From a checkpoint of a small image autoencoder.
Model: 21.6M parameters, encoder arch mlp_mixer, encoder norm layernorm, encoder activation quick_gelu, encoder moe top_k, encoder patch size [8, 8], encoder layers 16, encoder width 384, decoder norm batchnorm, decoder activation gelu, decoder widths [64, 128, 192, 256].
Training: soap at rate 0.0012, batches of 128.
Data: trained on microscope photos of single blood and bone marrow cells, 194171 training examples, 4.2 epochs.
Rows from expert 0 of block 9 of the encoder, named by matrix and row number. Rows with one number belong to one neuron. Each number is 500 + 40 x the weight over its row's rms, rounded and kept within 0 to 999. All counts start at 0. Numbers have three digits each. After the name is the row's rms in percent of the matrix's.
# up: expert up (encoder.blocks.9.mlp.up, 8x192x384), inputs 192-287
# down: expert down (encoder.blocks.9.mlp.down, 8x384x192, transposed), outputs 192-287
up.89 139:460487486562452468550540474465531446520423467464440465487433446540440436448490486451480446477496506489436469522477482483483469477497476445468498547454457478465497463452510443466471498518466513492489478447496553468471434460478466478459438421468481500482533426512475523416562477496461536523
down.89 092:519463510445476500441527478494392543474582560523515558454482569467485475503476495527567469487487522510495478480447483567477549515473484541552475513546502536519487513526516495485505501534549533596479455537509486569510443573456507465455510512509578544498473506444580431525480583554483508537
up.90 083:446517501532412490546512499488499444501440465460428483492443454554424426419466485477486478488527525510428473521510438454484484459500505438448476563477470489579458483460495431459467483532468566518440467450483513464497452462463458470403488435444505530487522434510440489436551472518467576550
down.90 086:482440526526466508510470534541472506512510546487540455561426456468585488479493457500501403530488508472446465523532595479541519497543459542463481547525519516528468505573521491447453527541512454563496560545509545443452529433497537526518501481556534557528530520479527491501447481464539502461
up.91 065:430491473561503492514527522448560520519519463525472444455481445570453440452431512457515472465486517497483477585537551491500527496482556478473479480438419506534479469473494490484460477548487536447439480453500532505464434526477437502473475454485524500497549463481473548479523446544478583523
down.91 082:517503557520488540544498491434432463474530542501520452447514516431495522508493427494444471566455495564497511432495499502550518506537501522491522551540435474544421472495575496511545521504573517578456561476570528454516483424428508508476512482518518458516501520439506493575477496464536511515
up.92 052:561501486425520567432592491551475546446575495473543458436552526470528512529470463535557520529588526479564525438461481507512478505513473563492454481530553517426487511476470543491509458441506496543470596563515440514547523553525535474546540526478472475448479550508454508597448534509530468437
down.92 089:531497485474454566532447542499527538521513551536538504416454554510483482471558480469527542463455497510501405520444432453527452510488543437489460550492539452481537558496524552518508517510510485516532544529559485581424527480458570475502524473441487481514543475502564479428480491460504498470
up.93 067:543528456489541502448459513498495536494548519514507506511566495420553569521528507537455537443488493545545481535480525509443551505477517535551505453514558512441529528499458553498502536466517469507523511518542398507498540525480518542547502550547527487525510570493541504572437548480585425452
down.93 100:532536519513574544508513534519593491472502496546507558462525544506530447481530472495470434437436497443519446484489532496512582484500525586507517524491468530478509483492541436486573499487578492485581514561518492490533475498483481491408569466453515470411523488440457513474500481495490564439
up.94 053:534451449466542507536488521510465587496505492503510474506500502476535533542490470538518526554501520449532456493522481515479456473474502553495491383576529495529438474489565547540559463467529506512507545509491475490547560660497507576522507560501562518510520559549520482567439534526563452447
down.94 085:530506503562487511407489513470508506474509552488540418536502452524563529539530544522494646545464485469534536396489458454424510518524518527509559511506525553513454488529420581449414490497528541538488533582460486455493511486421552466514463516520498511562554556479512513511522487491522452509
up.95 095:538479492467519495505497536565484505495563557506573510538541554452571530576513553488503506526504445481583491485532499535460542522506525585563522469570518528535480544546483532525576501455545504485517561519523493540539568562512517509481552607537498508535482567492568490552437528474551474436
down.95 168:458538499482474529497513574554461512484525484486466458552512475535520463514522512399488473454521450494458464507475498461441539568495454553482449582488494519511465524517521477538457556431552505525479509506493497549511491617503494509430490509494508479558485518467595448471443572501507517487
up.96 092:540532525449536578506570508614464554545536520499574477532547522529540517536476555497560536490536513497563551475415534501450532517489486565564470485553542501457440485555523548508557499479541500501469545586521474556511587555517539497483525537513506486471567522479524488587456526477544544410
down.96 110:497510482531547521486519560519468493536544506473413457497492477441541506492496467424492457539483464527526461535487488503419446561469425581487517556506517471539455505495464523506505521454574565558466543523467502550549472537511505509487498501590500489564485555572580513506419614471456491511
up.97 049:507519505473488510511542488506488540535521482512576449478546493466570576530451448584558493519482520518503505484554479529452479517532513559529508461547516456453540444554478583504502515447497503521497480567501494517568529522510477501584524539508503539467518501505510503574448465540560489476
down.97 099:428517524511502509515496520505541469525579495500515520447466492467456447514508515520503537536597571473547499523459542445532510491524507485527482473459511427520566507466524527530500472517468543476600429582458465515496474409525481556495484465497498515435512529504503577433519492531446430590
up.98 067:479539534551484486580518457451499499513435502474456458511437482564444434485438493456579468542446540546395418503466508466511487512488503463491478444483467505551436483475513451496480512526431482437530500472513509487469503521476495522444521466448455541458552460509448501429515515514454538504
down.98 085:487481481436462578494514513498519567504519438500510454508489515449535502485439514450522521454528495502559497533525490516445528422540521510459495497489538534513562523480544473493513565369518547561529515571465490509486478566457528480542536507534524501490520490462400454408468538572483503594
up.99 097:446500517552450517530502494478518504530451439481452503520432454554420429454464474434481440532476527494443471495409438458507462508515516479447482545470462500519463464452510442478481457503469531511503477462483526464499490410495456459435483466467538520483519433508449501465570464486475547471
down.99 085:525505482465507421489469472514577497486453486452475482497468448489606521562528516498505513510502373469544460526462498505499546456463490558525462518506418473519420473474477504556441421459509473458461419523545532451457408502488566537478470457533441471450442431494543532487539454472546501526
up.100 073:574527483487548537430572488569499585535553509501566484487556476484575568506516499561530512524524503498534547509494540484508502492461531561535507460524532491504542495553500513479519510500539501481461530524513455521530484556526519525605541539583515532498451521490501499546449494587547499426
down.100 115:529477519524534502503533545472521510491493577474520414589499488479521519496488537469478462530517518545472504421444524501425486496504521407532447479495545554482448533405520452490531466477526525579436483502438468529564524537524470449388527498559520500487498567498570532574478435445494465493
up.101 048:454428498468547462547511504432519455475508514505474424454494497469462487410450458488438491516510504525498498478518457508496491460487508478471553567494509452631494486507529476481388486406457545492466460465485477495471471481476474475549449497547495539492466517442513430514475453562461529537
down.101 083:511465525512533519420497540434563489481473533513445511528510499459450543483479582471512436431518512529434500556501498462439526521460573501471450496421476549486491578483504474481550501486476538539543542548466601459473492383468513451438470482516593488434531459506544540480523555478514468528
up.102 318:434509496551472481558506465445545453535448475491451507496434465572441418450483490456514453509496520497433445516485474457494477481520491448443483531468446477523474475466539434470480473538459514501488466459502523460460440464466468478428478448454486504476527455507472488435550472505435533514
down.102 124:487514467472512453577468528447489530573466496492491498457516470520560495515533524483487499508459452479464509542494429490525549496496495533466492567492569453513429549476562458463532434489517486494483528598459534468550506510593482478524516501536512496549481532458571519531540532485521510496
up.103 108:444533489544488461565528464450571454549445465471444493487413466563439442452499491448489452468501517484440494484453479465502485471472485454453490570445448477562507482474495430488449498524498498496483465466517515425469453499473474463464471448468484495456477436517481512456554491500445530503
down.103 086:521458475531462534495502585520539516554441477482512513500439469456496511460455571538547510524504527486511489523506488475438492536465514498502557505501466544482449478551533462561464482561528511482483498495561484521480468482475497417447564456427542488349452437517543537533476469453527455540
up.104 043:580480529490444532433497504540439456469507523526573513472507510408522549529541488453473495495543542477517492498540521534481551483545448562544535486546558500558496413505479550497431495455501519409503535510462409531463523526507524519546475568551477528492448573508464518523473502522494476552
down.104 097:492524451500491428436531486563566479479404392543527558494458563477536529483526563492551486520506499566488525582477502515512537459456517536483483430505499578471502492543564474509522426487532523470425533448505490512494564502517534487491506458450504488588437459461482409491491520501450557546
up.105 053:584484534483507509504480481515562485522546507571546472522533521430595571528491540553521536482508444512548517511591512523460531511477537584552470429522541513547422538486507550487479480459581459501430545523555448537509588534479526484549557598540511501560506502501512498561521496509491499448
down.105 103:452510511481501451501524535468524538423485496570439489450464582498528409472455510501438538575560472517525498500519543468481385512535492553545445404503513531557532516505529453440527437537576464494459475510412480523482470566493409474538449418538545395557530437492519537473548495517408516531
up.106 046:459484510487468479456509457465536599487513525462488449479541507520548513541488489544526505535470503552507472397601480457372513457503505521495449439485498466475498514547509527438479494450484491439464529553541435509451528509440529434485464533486493489473444468470462515574454503569585472474
down.106 106:536525534523466515504464494481482433531537483453562507495596545460448534554513491485481465576522579482458583551524445518533542590537485464454530480525460426492544440455505392458502459461488510523469494454498570463456494428549458433494412452474443541516489497496482530576476458473516509547
up.107 225:446496506543463480566514477450532464539446467481449505500427461570441428449487491451504461495506514487427445540456495453477475482512480452450495568458457471492474474455526431478455492534474526495481472463485539461463436484455477479427473441458487509479518443507471504437544480504443528532
down.107 106:536501475574457458484465512523434499491567504493538439419547510465457465517470537513530485462484476519492474483506518463525459473472505525474471515518491418557494542524495474534472486504556448486486477555425511524548497525476534491454469477430512510497488485490542501479494515444481548468
up.108 050:530479551472549510459585518551515466511512551465533443478513531436569530603479502547480563493513492509546533439525546525517459495510459554493438492544545509496481459498538508484508452470559488471483492481502419566460557535590483513522449533526489504521470536543511499566492501530527530492
down.108 104:475541509504533570530445516551478525557515493464468471444534447537475562403491498457501466577471536456532477535569532467526490492483372492479483397566445459492425442498534533519522568454533502508576521554528537569552495587372516559441509477492467583476467528497498510538443569495513556482
up.109 057:567438506452461470485470475561479530498515485497497427483584512429546557528494475553541496552514506501565539469497479524486513448503490527504455436475524521530458492522546578472567442447505549507477504462482441532508579540496490497540495547509494524502491524484476558523473504527517461414
down.109 088:532462498524502548483557579516430517488493486534531574449549487512503515464519468452581497440468473502544527556518455467472477431474543510464518492502462536497535453505409600460549518451470505495535486533522560484480580537513519536500442483508564439588503387505495431491466484458480461524
up.110 051:517547457462488452438525533494467503519520545505551485506554595452549542534512501548554536504482509526509555517526485594477468490462489506607468491526524534490553506518469527502497517464532487507494537543452484519453533509563497458528525541505484524524492537484490511590466501477531430464
down.110 110:514472520495457461559479477563492512491501533462468475537553516493562501491510529424480545554528513459433523414528521519494453505470500499562485549426478458557485501418550513473483442510488552466446484495435519453502543478539467436491437504578487537568557462515621539523533501482500463513
up.111 081:420534454498484493503514454438572478516474487496477532475441473543439418443489475482514486536497515533455480542509465486473480460518481457461481549428451513463505485414495435472484446581457491522508464491488514484513442499505455474458474446490493504493418452510478478457510475537433555494
down.111 078:565495545428495512505472481502511572447512513468551418479499498519559462498509466499478432487471466497467515488468529526489486491583565551532569476578452442437517579579488493462548522525470398462569482479535496504461502516512551569518466512513527509444513490507445507551465574491491461479
up.112 045:550548472540455485442432539547448494473509576499500505473545508406466523519525528533573516458526508473530564492447509541482549412554558488506485502515562462519515498526525540415523555462573523457480494524491347517457564548482508559619477514548507488486376480501575579480521502488537435453
down.112 086:494562497538527523467506520531500563520454512479456537540418521520517536434515500517492528528505562477465507463465448516492464508436456499558506558503466461561530490452489501443460458607510632474471485472446493530551480503410506497484573510539514505530566458522516550524536440497505476559
up.113 103:452540500520474495547532477448518435526429523515463529485437461586454429456483471440483480513515510467453467561485479451544523495493464468439519501455470507480487499467503450464479486529465502516475485460520568478486463461484491491412482469437480495480514437468486501438574470495408582478
down.113 092:474546512460440523475460486489494485462482477477532479586525518548573497492485441493477446475540502462604472519470503490527509441518529564488480468487474493505549519520556503432547515542486510464542497549519412510563471463496512484510490499402462508433476496471540470502422531555567514469
up.114 045:492515548491483507462560504517518514517467499481542463521528516474518569519522465522469556514458498541554511427590498494511511547456527540488453541504476470512520497526507534544474528508501508513455536525489496514533471463457523574532521533504484519510476503540524485543532517447576490541
down.114 104:564526562451533521542540579532507446454474534511556421494496510544469425539550528565484513450406524503457461457443536493417476502461594524546502481479510590506458511500540475510497500519547484543485525405490455519563489514466498458492469510577529482479464463430491463524521477530528514502
up.115 046:573528559415515516446481474514487460471522518503488501496526541440528572559464451561475489453495523469516577552510514522477466532466467472537470452486527473489513510496529529515465534485515513491516541617504507511507526504490530516526577560462524513425458536456538505559497503538578469567
down.115 123:472476525462506469565494499519530519456518528473514483491506439403507455543430558471436577468505464535466472471546565548475468508524540547469444548558459547483496597515476543487521493493477526539484482453407501531455538505501512422451503549534541450512534504489546539491511468444529493455
up.116 069:467531525534483467530516489463554427504472456489447513458457470490482492490498455445469549574455518492437490445397512468498466478568411463484469517447480452460492457519556392474460480574498541468484474489466554461488447457454432503446473466434499482492532454520496498465531523575473495537
down.116 086:507454446485500488569568493486452517552462453508548472502543560477455560466449401572519505535496582533525521479550449582579457481521475492520473473440502549525456537483502522468485571505495506508499519450485460491527500538497519569459458457430443497544466490513538478463469440506515569559
up.117 060:558535520511572461457491513485443564476486522519565429529582505396514555551503540552399487523521484516522520468581475506504482525544470508487500483472537502539482463498497496467496514439476467441506466512425561498478542526555556506563495496519423521450412507461500521530453535628445441531
down.117 097:523507527602475494555500481532431394486522502512451456541542535484503564544574426574458508519495495464526563487544532513512502474522460480460455447524539587440549522441545510474526500483539517532572429488502509532447482360499483511510444511543510518531594520519438564553505472506453552514
up.118 069:476484558538392462528522495455499457535411470460467500511497451486500466453512485469505462559502502485456454525518451483460483467520426421474503539431500493417565511468524457468462497527495537502505462481467498501464448416473462478503481433442491536507457468482483463424509470524452491445
down.118 090:524540480475511458487552433554458461527497494501456549503482511449463530509476591432484543450418545523434487484497450519442469549456449531519446520500529498430455486531503525447548484460483485578461545459415473529447531567491446458473519573488488453482488469478449548512523477489487501501
up.119 052:544457471454471462497506546484509532475542558457594497487571554463562563536455521550502538546469491554537496409518543505446482437538516565469502485491471479571493497513534521494491505472454512504475446489470481537531549540471437463556535572499470551470489505505504521522469482524523451452
down.119 105:570511399475480520440568457558469483460485490494477544524554501537416529433573556483561411415484507479513455456452487479551540485458445495452501476472475577458466519533432499456464426449534471502512509529569485574501487514411522541431530467496559475469439486434448433537448452514523487553
up.120 184:442492510554467507557525478456510472530447468493450486497435454584450427448474474454474435506506517503433443499470476454507484485506459431457496570472454477487470478465528433482457465546471523505494468455502531463473453454475459482431463454462472528484547453504470500422560465484438534506
down.120 106:430486550461471475472497487523499503597524499451569514495468505461430485501498569435534506506514456479465505485446519509486482426441472569528474502531501497431462502565497564520556473501542520525435478572508520508546500552486494440486486496494496499511443425434575464505514571492586515462
up.121 038:561456537532503460514527549562487535533526563574490475501588505509521580557459537558499565535596476497527532486513500537485451492488483517536555488558499510554539462504455520559446504533484524459491496512485463480449564520501489451476522541510590511467483568471486468588494523508499451444
down.121 083:477514458525512515500528478492523527527496534551529545447507567530532523524561506512516529509442483511550470471504572564553518472450483521465495556503547525471492467474465516508513434487453498414476532503561521473564513495457450501487543585543545522463567475486530485506531568550541509470
up.122 055:536460496530489473457535520522419529503505482528492480454513481418554534523506506550507535446480552545551568466455459532456492492535463524540555477482506473555455511533496501523488518446480536465470479557502521508548524536555535473527529532538456541443436539522484506545505553455515506506
down.122 093:482466519458541454547517487435499463531561519503440430513488417436578548455493466481465544515531447560427479463499556492503515490555500460520449442580429526503483544427525469540486470534425506492518560460510501472557513444492461456476513529552504399518509471479497600499545479455501515451
up.123 056:495531594512453464477512469463505497534491511582496591547496515541482513469459490505466421493491496531521525598521504552497457470510488445425506558504522502474510525488559461504445483459519522508532461496473451475443508519507485446486449521479493538484557470540492528503560434570486500468
down.123 088:533522526497511526488516523577519518530481521514481573549484477562418509510530533456477545498499541488453496471515519467452514514501470512503611504485464516515456495472473472484465457456440494495459528466538512472528442483469489505534519480425444454452513461492488485513543489476470508512
up.124 046:537487545478521453443545499549536544535499528468465548476577526438556566563551568506448582490546481548522528505453495488455480506485451521481534529539561521460487476500495552506461534495504498553491546530498460541527520457504516478513490567488579491551477508525477565541452546542580551474
down.124 097:500482457609479429510537485485547527579542472446487448516498511520471473523525513557492505517510501396476518495517513547526541523487561515534554477544489482459515523485427522549477511461452529433546508492497443532515474442465458565489547497471485510470543583482536547520483579550515506497
up.125 071:525507535433552575496511535527521551512587530495544500531559535451544573533517515561535521483496526493540579477506478484484486490459517561608454466511549532530477454524492554457527507501582504454501549560499456569535557551555518489518548520500528517503514565469511532558475525446547473478
down.125 155:498510521443499545434484510488459430525533534493567531516524587549506461542576509507522528468487449466484525513511513485468537534499469475530562537515520516541560522579445482478472535490601433552532494549491545487513528465511582529459490464477528474525479552432451473480513525422430533499
up.126 221:442504514545462485573531472455526454521437464483449535493438458553444421460487485454494441521502525490440484521467460467480474487498475432445500550455455488477482478469531435467472483565465538502490464456495549465473447464466470473424466442459483497486490457511472486426550485505444546538
down.126 099:451426449485556498519515501513459501457541486482466557474511517492485461529478533489607519521480472431515460571538525466554491488553491522495516494533460488477466485553429444515495501515559489560486439535454535458594455516466422505461475476458469475544450543494516462500441553510537541509
up.127 039:535493567444566480442485483511483521524546531525537533501463438488536578552511548526482557483559477530555492437485556455473500441548446516512442550526472468529467431552537567482501518450529524484525466471455465504437562516461460486504541571453468518499507540551469504533465492567484417444
down.127 085:489480512470548518507528508520463525475522436481477484491518476460486571410559511617477516563488494577386450495434602537444377478511579509440483423537507479524549496505436534430449531539518535504504487539512485515483546497504432509433477545541492588545515469566486505505481511474474521471
up.128 064:510483481446518521470463515533465551477564523526561527570559503442537561570514518518473592505510467480532552470575533518502500495514517536510493437532539497450471557503458574495498499450511452542534538525504469501514531569523528538534481503521487491521463517508526494573471480445523431476
down.128 095:568376508556471517541513562527564464487478555421538440476488500449491508474446480510387495524534515524527528484482557532438518491516440630441534558484435524562462544505602492481467523491506547484443481408398496396480445463519466483473443518440517478557468466528532560531503483438459533506
up.129 056:537448502504497499479570554510484519469528500509606465455550533468583537537463480589497552538499509537594550493504492572428510470517569495552468387529546504531479434524517558494524509476517527482496515539452446534501596542544496463553487526520489559497501489517530583580440475522546498464
down.129 130:469527511464517528513492478566548510523509515540503518527448539510523456501527509529428448488523468465520525499514492480524558511485519489480556506499484468460531484553460448497493520482534481558467505459510441493562500449532461435482531484469493498496496491477552500442369485544532563468
up.130 044:618512489440485492419489510561485531428514476478594485496531536449547595526551459544538534520532502499544528505449555562483473406456476567502514457509517549533512463508521472447547473457530529505473590500483440525491570512492556438575483499498511546528473531489521499502446475555516486541
down.130 082:546581494458455501513471502492448454472506592532512548508470533506519488482530527563497502531402413536500567483473528494532433511489501454518480504448574568532471468589500424465521418490395453530572430465569466490471498472464487531486462476404513397501515410534476475526461516455492491499
up.131 044:517517526496502453487469470488455468470548527494492509484535460440604612517497515496508544505474467511591475484478506573481474507466505512418463427508523457462511481539475542515504487423503454499495507487482438535572494429520505481497552544495512491470436465512524468604452441531478439463
down.131 083:483488493555403553513526533461529549559489520501475483504488467478544547529500512431509508591498538520556533561520503485487487502484511517474477435534510579548413526465467567531504525553513479519575447498476520572441564526451433529471514471459514537466477518583485582542508530457533477519
up.132 071:471507496554458455583516479484558461525484507509460474487426471507481447485477451470476469436534526534453487571402538469514470434571437475519465547467435460492484471493566475454449501526505530483444474516472485469461460494464461452469460497461458528500584479533506531443550534581462504492
down.132 089:489487513412474546507526533488398467516543510472467475479461512540492488500530528494536562478491449466514525505499478487476508542509467473489440459425510484475477531499483451514490396465516588553465508444545574600439517421469517476448498550527506488456536565498505455572480468463519431547
up.133 287:443504503551473488560518473455533450540436461477438523494420458565428426457490490445514443498503520485428459502464463458502483483501481436455489539456446477488479478475538427469484478550463525493480466445499532463467458483470455484426465456452492503478533436504462499435559485495449549529
down.133 114:520430566477515521497470439494473515480542526481465550446497586469521459495442482449520620548569508442446492587462469463425483472530479499467525493526488482515505579476520493496501481456522537536430490495454515560525450600498483468373519468435533491488513420469544461433495544516529540425
up.134 058:445426561488424550444514473526500492535519477510485521430507445441488479436456437505601477498544521465479502518447447478503501465591550478464477520514462502497475526504554484480533521473473505523443475477440490436457455516441529498461477488518548493502567488481505540509516473516514477459
down.134 096:537479525435509489488513547577525505468463549487491534525586473567488508524449583427541533408432591509545468526438494538449527547486501438519454478437449509534505549486480438500517518466491496511469489502631533537521529610445521525469468456483482581541508475492472446597506516490545482523
up.135 095:451498487521456470488526470445549473549442436453479437483456458521454437452477450488494487463526527496436457520523460445466485430497487475448474466469449441457467505469550456498472478537468507466466445465485496452459481413435514487484466472480470506477517493507435503443534460519442493469
down.135 101:496558455505501478551551462555447522468483470446496563504514455478451505498471545413457470501538495455418447560508487454513435520510530525516461488436476545480359519514479556526449535432443512554450552518536506518521446556455490542483537439424495564473468438483495509546526533465527493520
up.136 145:450501512547481495549522470441524487526436469470446496478436477542455434449493472455528441508506527478438434530474448452495488500502488436461493521470459471498492475468534448472466481542462522504485487434501537465468448482463460475451471445463489506474534439519467481428570460489440550529
down.136 091:519561627435521460539544543489558516518524417460544535488557541532511479525427495441535597490462520515476517555487478484522419525528518515522448513552463537516453508499597541484574496492563534446535419581503478521477481485497445438538503511489512494494455522486532530564493485451467477498
up.137 052:555514541444524538489517532497513537477490537470585500443515542451566562480502484526578522502523524480536518475542493484453525520435443538523480454440538498491508459541506512517528462450613532529517535500402452512516539602519499527563486559513500493476427587538525548518453469505567447526
down.137 097:494462472473532562511561427535519487525452490504469519503459435463540517489521394499503445529449461480453576536385457529513576505479490512545517568528510484519471469493458494520468481425510485447459507538522510570522452566493512535489468488461518448465533530537473484534440503519475542386
up.138 096:476524538500515561579504518523508472544489486514486541522452486575462457484528522452537521439490522471489479504442476452512518498469486491522509565513493506550434487516493474482553504506480480551504516494558531488504492555501508497426517469502521477506589476502520441486541516426511551493
down.138 136:411553551540551467517478553480491520478496541542482487532470452489550462520506516445508507485483499456527503531490503463431564518529439603498440552549512528468466567468523471542476537428546505555499525541537492541513505492462511498461508492511524467538484512466610471495437632442507526464
up.139 125:435509509530488444553534481453507466545446468481433475517436460572442434469476490440481446479491506505447439494451453472495487478460481457435467524469444493508468469427520419471496479532478529461471464445466526483472465478459468485454488448469485500487522435515480501421540490505434508509
down.139 093:479493542556441450479549475523474516553502528484467517509519545441555565504550522517589482455512474509480512580535485500495457531496550595511459493582514482488467513498536576512341515460540509534460566540464505518501541494466537493435395496508525526418438502542574460467506503480514537454
up.140 143:453506532542483472552526449469542485518432477479468486494432464549447431452479499447512447522502515495449437513489457466514486472538490457459484534465448494505495480484549439477436464534459511504487488470464529460480458502464481501440465457459489506467541434493486480433552470514442551551
down.140 089:516481493544512553486522515508549536509470486429459410518402463548498552510534411408547489481527541464567467562452552561503483480572502518445528476411490476495520539529536438479440604453513442532581469529468501512474499509466478529461371463463567518457487566506549464453501568513550505519
up.141 047:540482480442568510436542513545474492496569522449568501561550548455558584451501514565501517495453561441554567480487499557479580535566470527523524455543485543528528532544482603489477453505507470532488502499457422472519572547478487521510461507480470471481506564500523481519510480564557508466
down.141 105:526430385489490503438479515498538529562467443467458547513547501523490529468524473478489527509426480501532426510515522467505413516457466488454457480536507509483435498483520578490506485500439504513497553461528518505445550538447480562529551478474527553494522469478496498545548423486507458443
up.142 047:585464549479517462488482581510494511443537492495539465526560504427531563583554482486504514491505522484591504464500466519457532507474491512537500481542555478455489502494556561546494525505499477466515552470496480553480520522562540469517498548487510449499493520521520511544439492502550522458
down.142 115:498546484505429485451542543528535534555481490515513556438542556525465491518547531407568496451491473518554458516456456465552453499466523569508526543548520519517475538529509496500563527470484461519551472515578512519473584551503518532458512501485563511553500434518496467525513566469500528487
up.143 064:533420488456568533539533486557520574526528523483506505503531476488549567492506530554513540433499498493540525475529462512448552472509452511514484458532527510525458486529466511501462483476545512531531588559580469531545497565486508509597522550540464492469534534520510522550429482511612465461
down.143 117:482560458462473446473519522479503495594541468594518526427490557500516485522536540427617479466505549528540479533527471536598484480483525543561535522479444525544581480456549487487509405470525526463383486517499453462494454547448454482521491377455466513529539483453432511516556490542425501522
up.144 044:537554488499544530458468524541541563496452510485492559498576557502546552537534529563498499542475496539565532453508533475537514510548480529513503479534516548515471530526452528517520472491500475506494507481504388505502513451540546505531569575508495544464484558501463493565537543505490503490
down.144 080:558546494357541523512470486473483505445496527489450490484541497476486485474522517457545481440504443484554438503428541486445478535479574490430516511424560629513455465485489493526512474534497494486515471474486481601527540446453527530490514500503524470442487573495489492544518525517507498508
up.145 082:540509482470530518441484535516498549468568529528560437498567523394552570511520513556457531494521516514550527512523524533479493502485509527551510497504570504463540465532471587533530510471509496484516553586496467536511551572550538525562498548516482517520529565479492523583448503496589443513
down.145 179:473553492429573510483542519471521477476447496495500500581471550541460475453515490527444437497464470511468488471451524557465539551450524439572508482493568525466504505460529421536464451521558415526513517530517435542550435466441499472446553458506539452462536520441495422509462464549515547495
up.146 085:445488568508436474555504463453545476518465467458482525497438438583478417432473504443513465524455518485425455520474499449484491485551495455505500570469439495578462469460547451489461466550475524510486494477475535458487493504505465456419481454447471510501548476487469505418542441511476508534
down.146 088:493475484474455559512496565530481517492517519469543468490485439465526462546472424410565520466452498450538495507497538509540545507515572518470423525508470504544481532474462465544558569480495473504497462587486538498550486577499527536479468492472462538519497554529547470552548517512531508460
up.147 051:545480527450496478480554491491509538485524513486613509516542566459591513491485534524480520518491457475541546458486553581505515511490503610504464526521517522487505534508530508509461534473581463547478502470440444550541538525504522488516497577530516522505500486458505520549437474491541462477
down.147 112:484497499504553453520415571537554500435538557523493559472442567515532460510495541543427525541489502466479535612536544543537476545500519507484504456579504455486553489540463486440447554561547516507478495450421475490492530485511504432512492516546474472473456499494471546471494649486495607547
up.148 156:447487531542453483560521470440539467557431484485455538488428462566446435444474464463490443505489532483437427527501459455510465498525461452458501535459460487472492473478542443478486475551459509491489486451486540461473438481474456477446484445465481505465523458488472487425564473505440543511
down.148 091:495476521474426519467447494494456536467504526438513478457549532539520461432509563479543474467522429514439544556519459429504490511553409508575468496536485534528450577532543493475537494470488490456526490455506451426483528489489580489484467498433535526472507486493480503545573508457574495520
up.149 052:564538505467565457357512476532459494479521518559525520500563531432588537499499482549465543507481544494561554453576465484588498495514471488521519390527515505526517466485458498455474513488485483490469555565491523478490587469478537528506491506450521506499453581483475499525494514507531449563
down.149 097:497431483484525545464469406506511527541487457428463477534569477499557536452464458465504490533438569462442550506525464473465546480490474507477530480520526450467514391507454545494497612468499467430589481506491526492532489556533447536526512529439444597483557521512460502539453544436520457412
up.150 147:420495497551460488519528469461495447533443469494451520488439453555450417439476511458497471560493527490411485506458480464536463487539487479445501542456450474533459476462521422490480487546470520512475470471503545462488453470472477460444487424484504497467508449503466496439548460486442528512
down.150 088:511523467465413547571514584505418518541596489440498493422424517492475477486491475500467441470547483470449462505483500504481516479494452520462499510569463490526508488513476548525491557493503524443535510584519601559502514518482419552472545551454497531486547483498467442511497557503441484504
up.151 103:460499497547473463568532452467546484550446504463453524491413473566443437471495477467539450529511510515431434517470477487475484478507444474467495552483416476528458510453523457491467483510481517480499469487465562459478460464461469466436487459500486512482526473496483497437550455484441518549
down.151 089:478472491532484522454465482546513517395532548498541445419369478503503487536496470443535531486535474466552527532546506500488522513460468471550533553483505506501523489497484482524480496425498458550424460534582504594529562468495454497525525454480524500562452487502561411453516559500393542539
up.152 054:541497491489515537530479545505487509471515505505532488517585503448526552513488490604517514542514507572552537467515515499527495504492533500552431424546557480541443533534447573520530444491509487425516530548479458550518599546533503514533490579522540504498514535427436504526469498485551478497
down.152 079:433513484454495584438513552450491488480473519450415547509512486480472545516461479603525505525496381502554511487486538478560574510571432497548573453515501566431519528534556486493512473453411587491483452444454472479517527439458553525522488521528443470533488480494531505481540470487583415517
up.153 097:430518521556485477543529463456536457506455476503446517518448456561440452463510525447533471464497514482465460509443475473529485475486507420467446547443431511470483495489538448462497492505490497527478463424503518479478450471469507504423456465468509519505516467490489547441560512483395543475
down.153 086:454472533460527540430515409532557513509549487502525538497527568464547493521519522406509525523528523548556478589546531498411535464482491543514438557496518494495499494421530474474494599530507476457401495469534507549569503561560484542476482509457507507479498480464481469534510531487551502486
up.154 139:435493505560458506575506483463527447532431457485445475469416456558440435457484467474527467498497531499439477511455457472505506477517484419448503529446439458533486479468529437462470477533459531488485463471517519473491456466475461469417464451448507506484510445508480495448574499497440535534
down.154 091:488522517467524492569486536471504518495547511467553516507484520511484491462519525468470477519534463485449560457496521487460508469551472572533447470556447475560482556594536564511518553505550570501468484481529539568454562621466506485365498470467558475499506572526566399487464467467529477545
up.155 076:566497491505497504440480500555464489476573556525513435514557505407537546529560491532499572500505498468619549489514532525455486534472527547538491439499556506463499493518452559488520490417549489489503490512523486520511553512543506498560541557484475501540554535503487508553461516498536445462
down.155 108:460570502490441510454553486486503510521477456512564481531497526561430577473503512400529474540503536447446515486511473539484540531516471521512553528499543520510476560541485464466509593486491448583530556550554469484529472534511516534462510433462537492489449473490493478550524542462442473517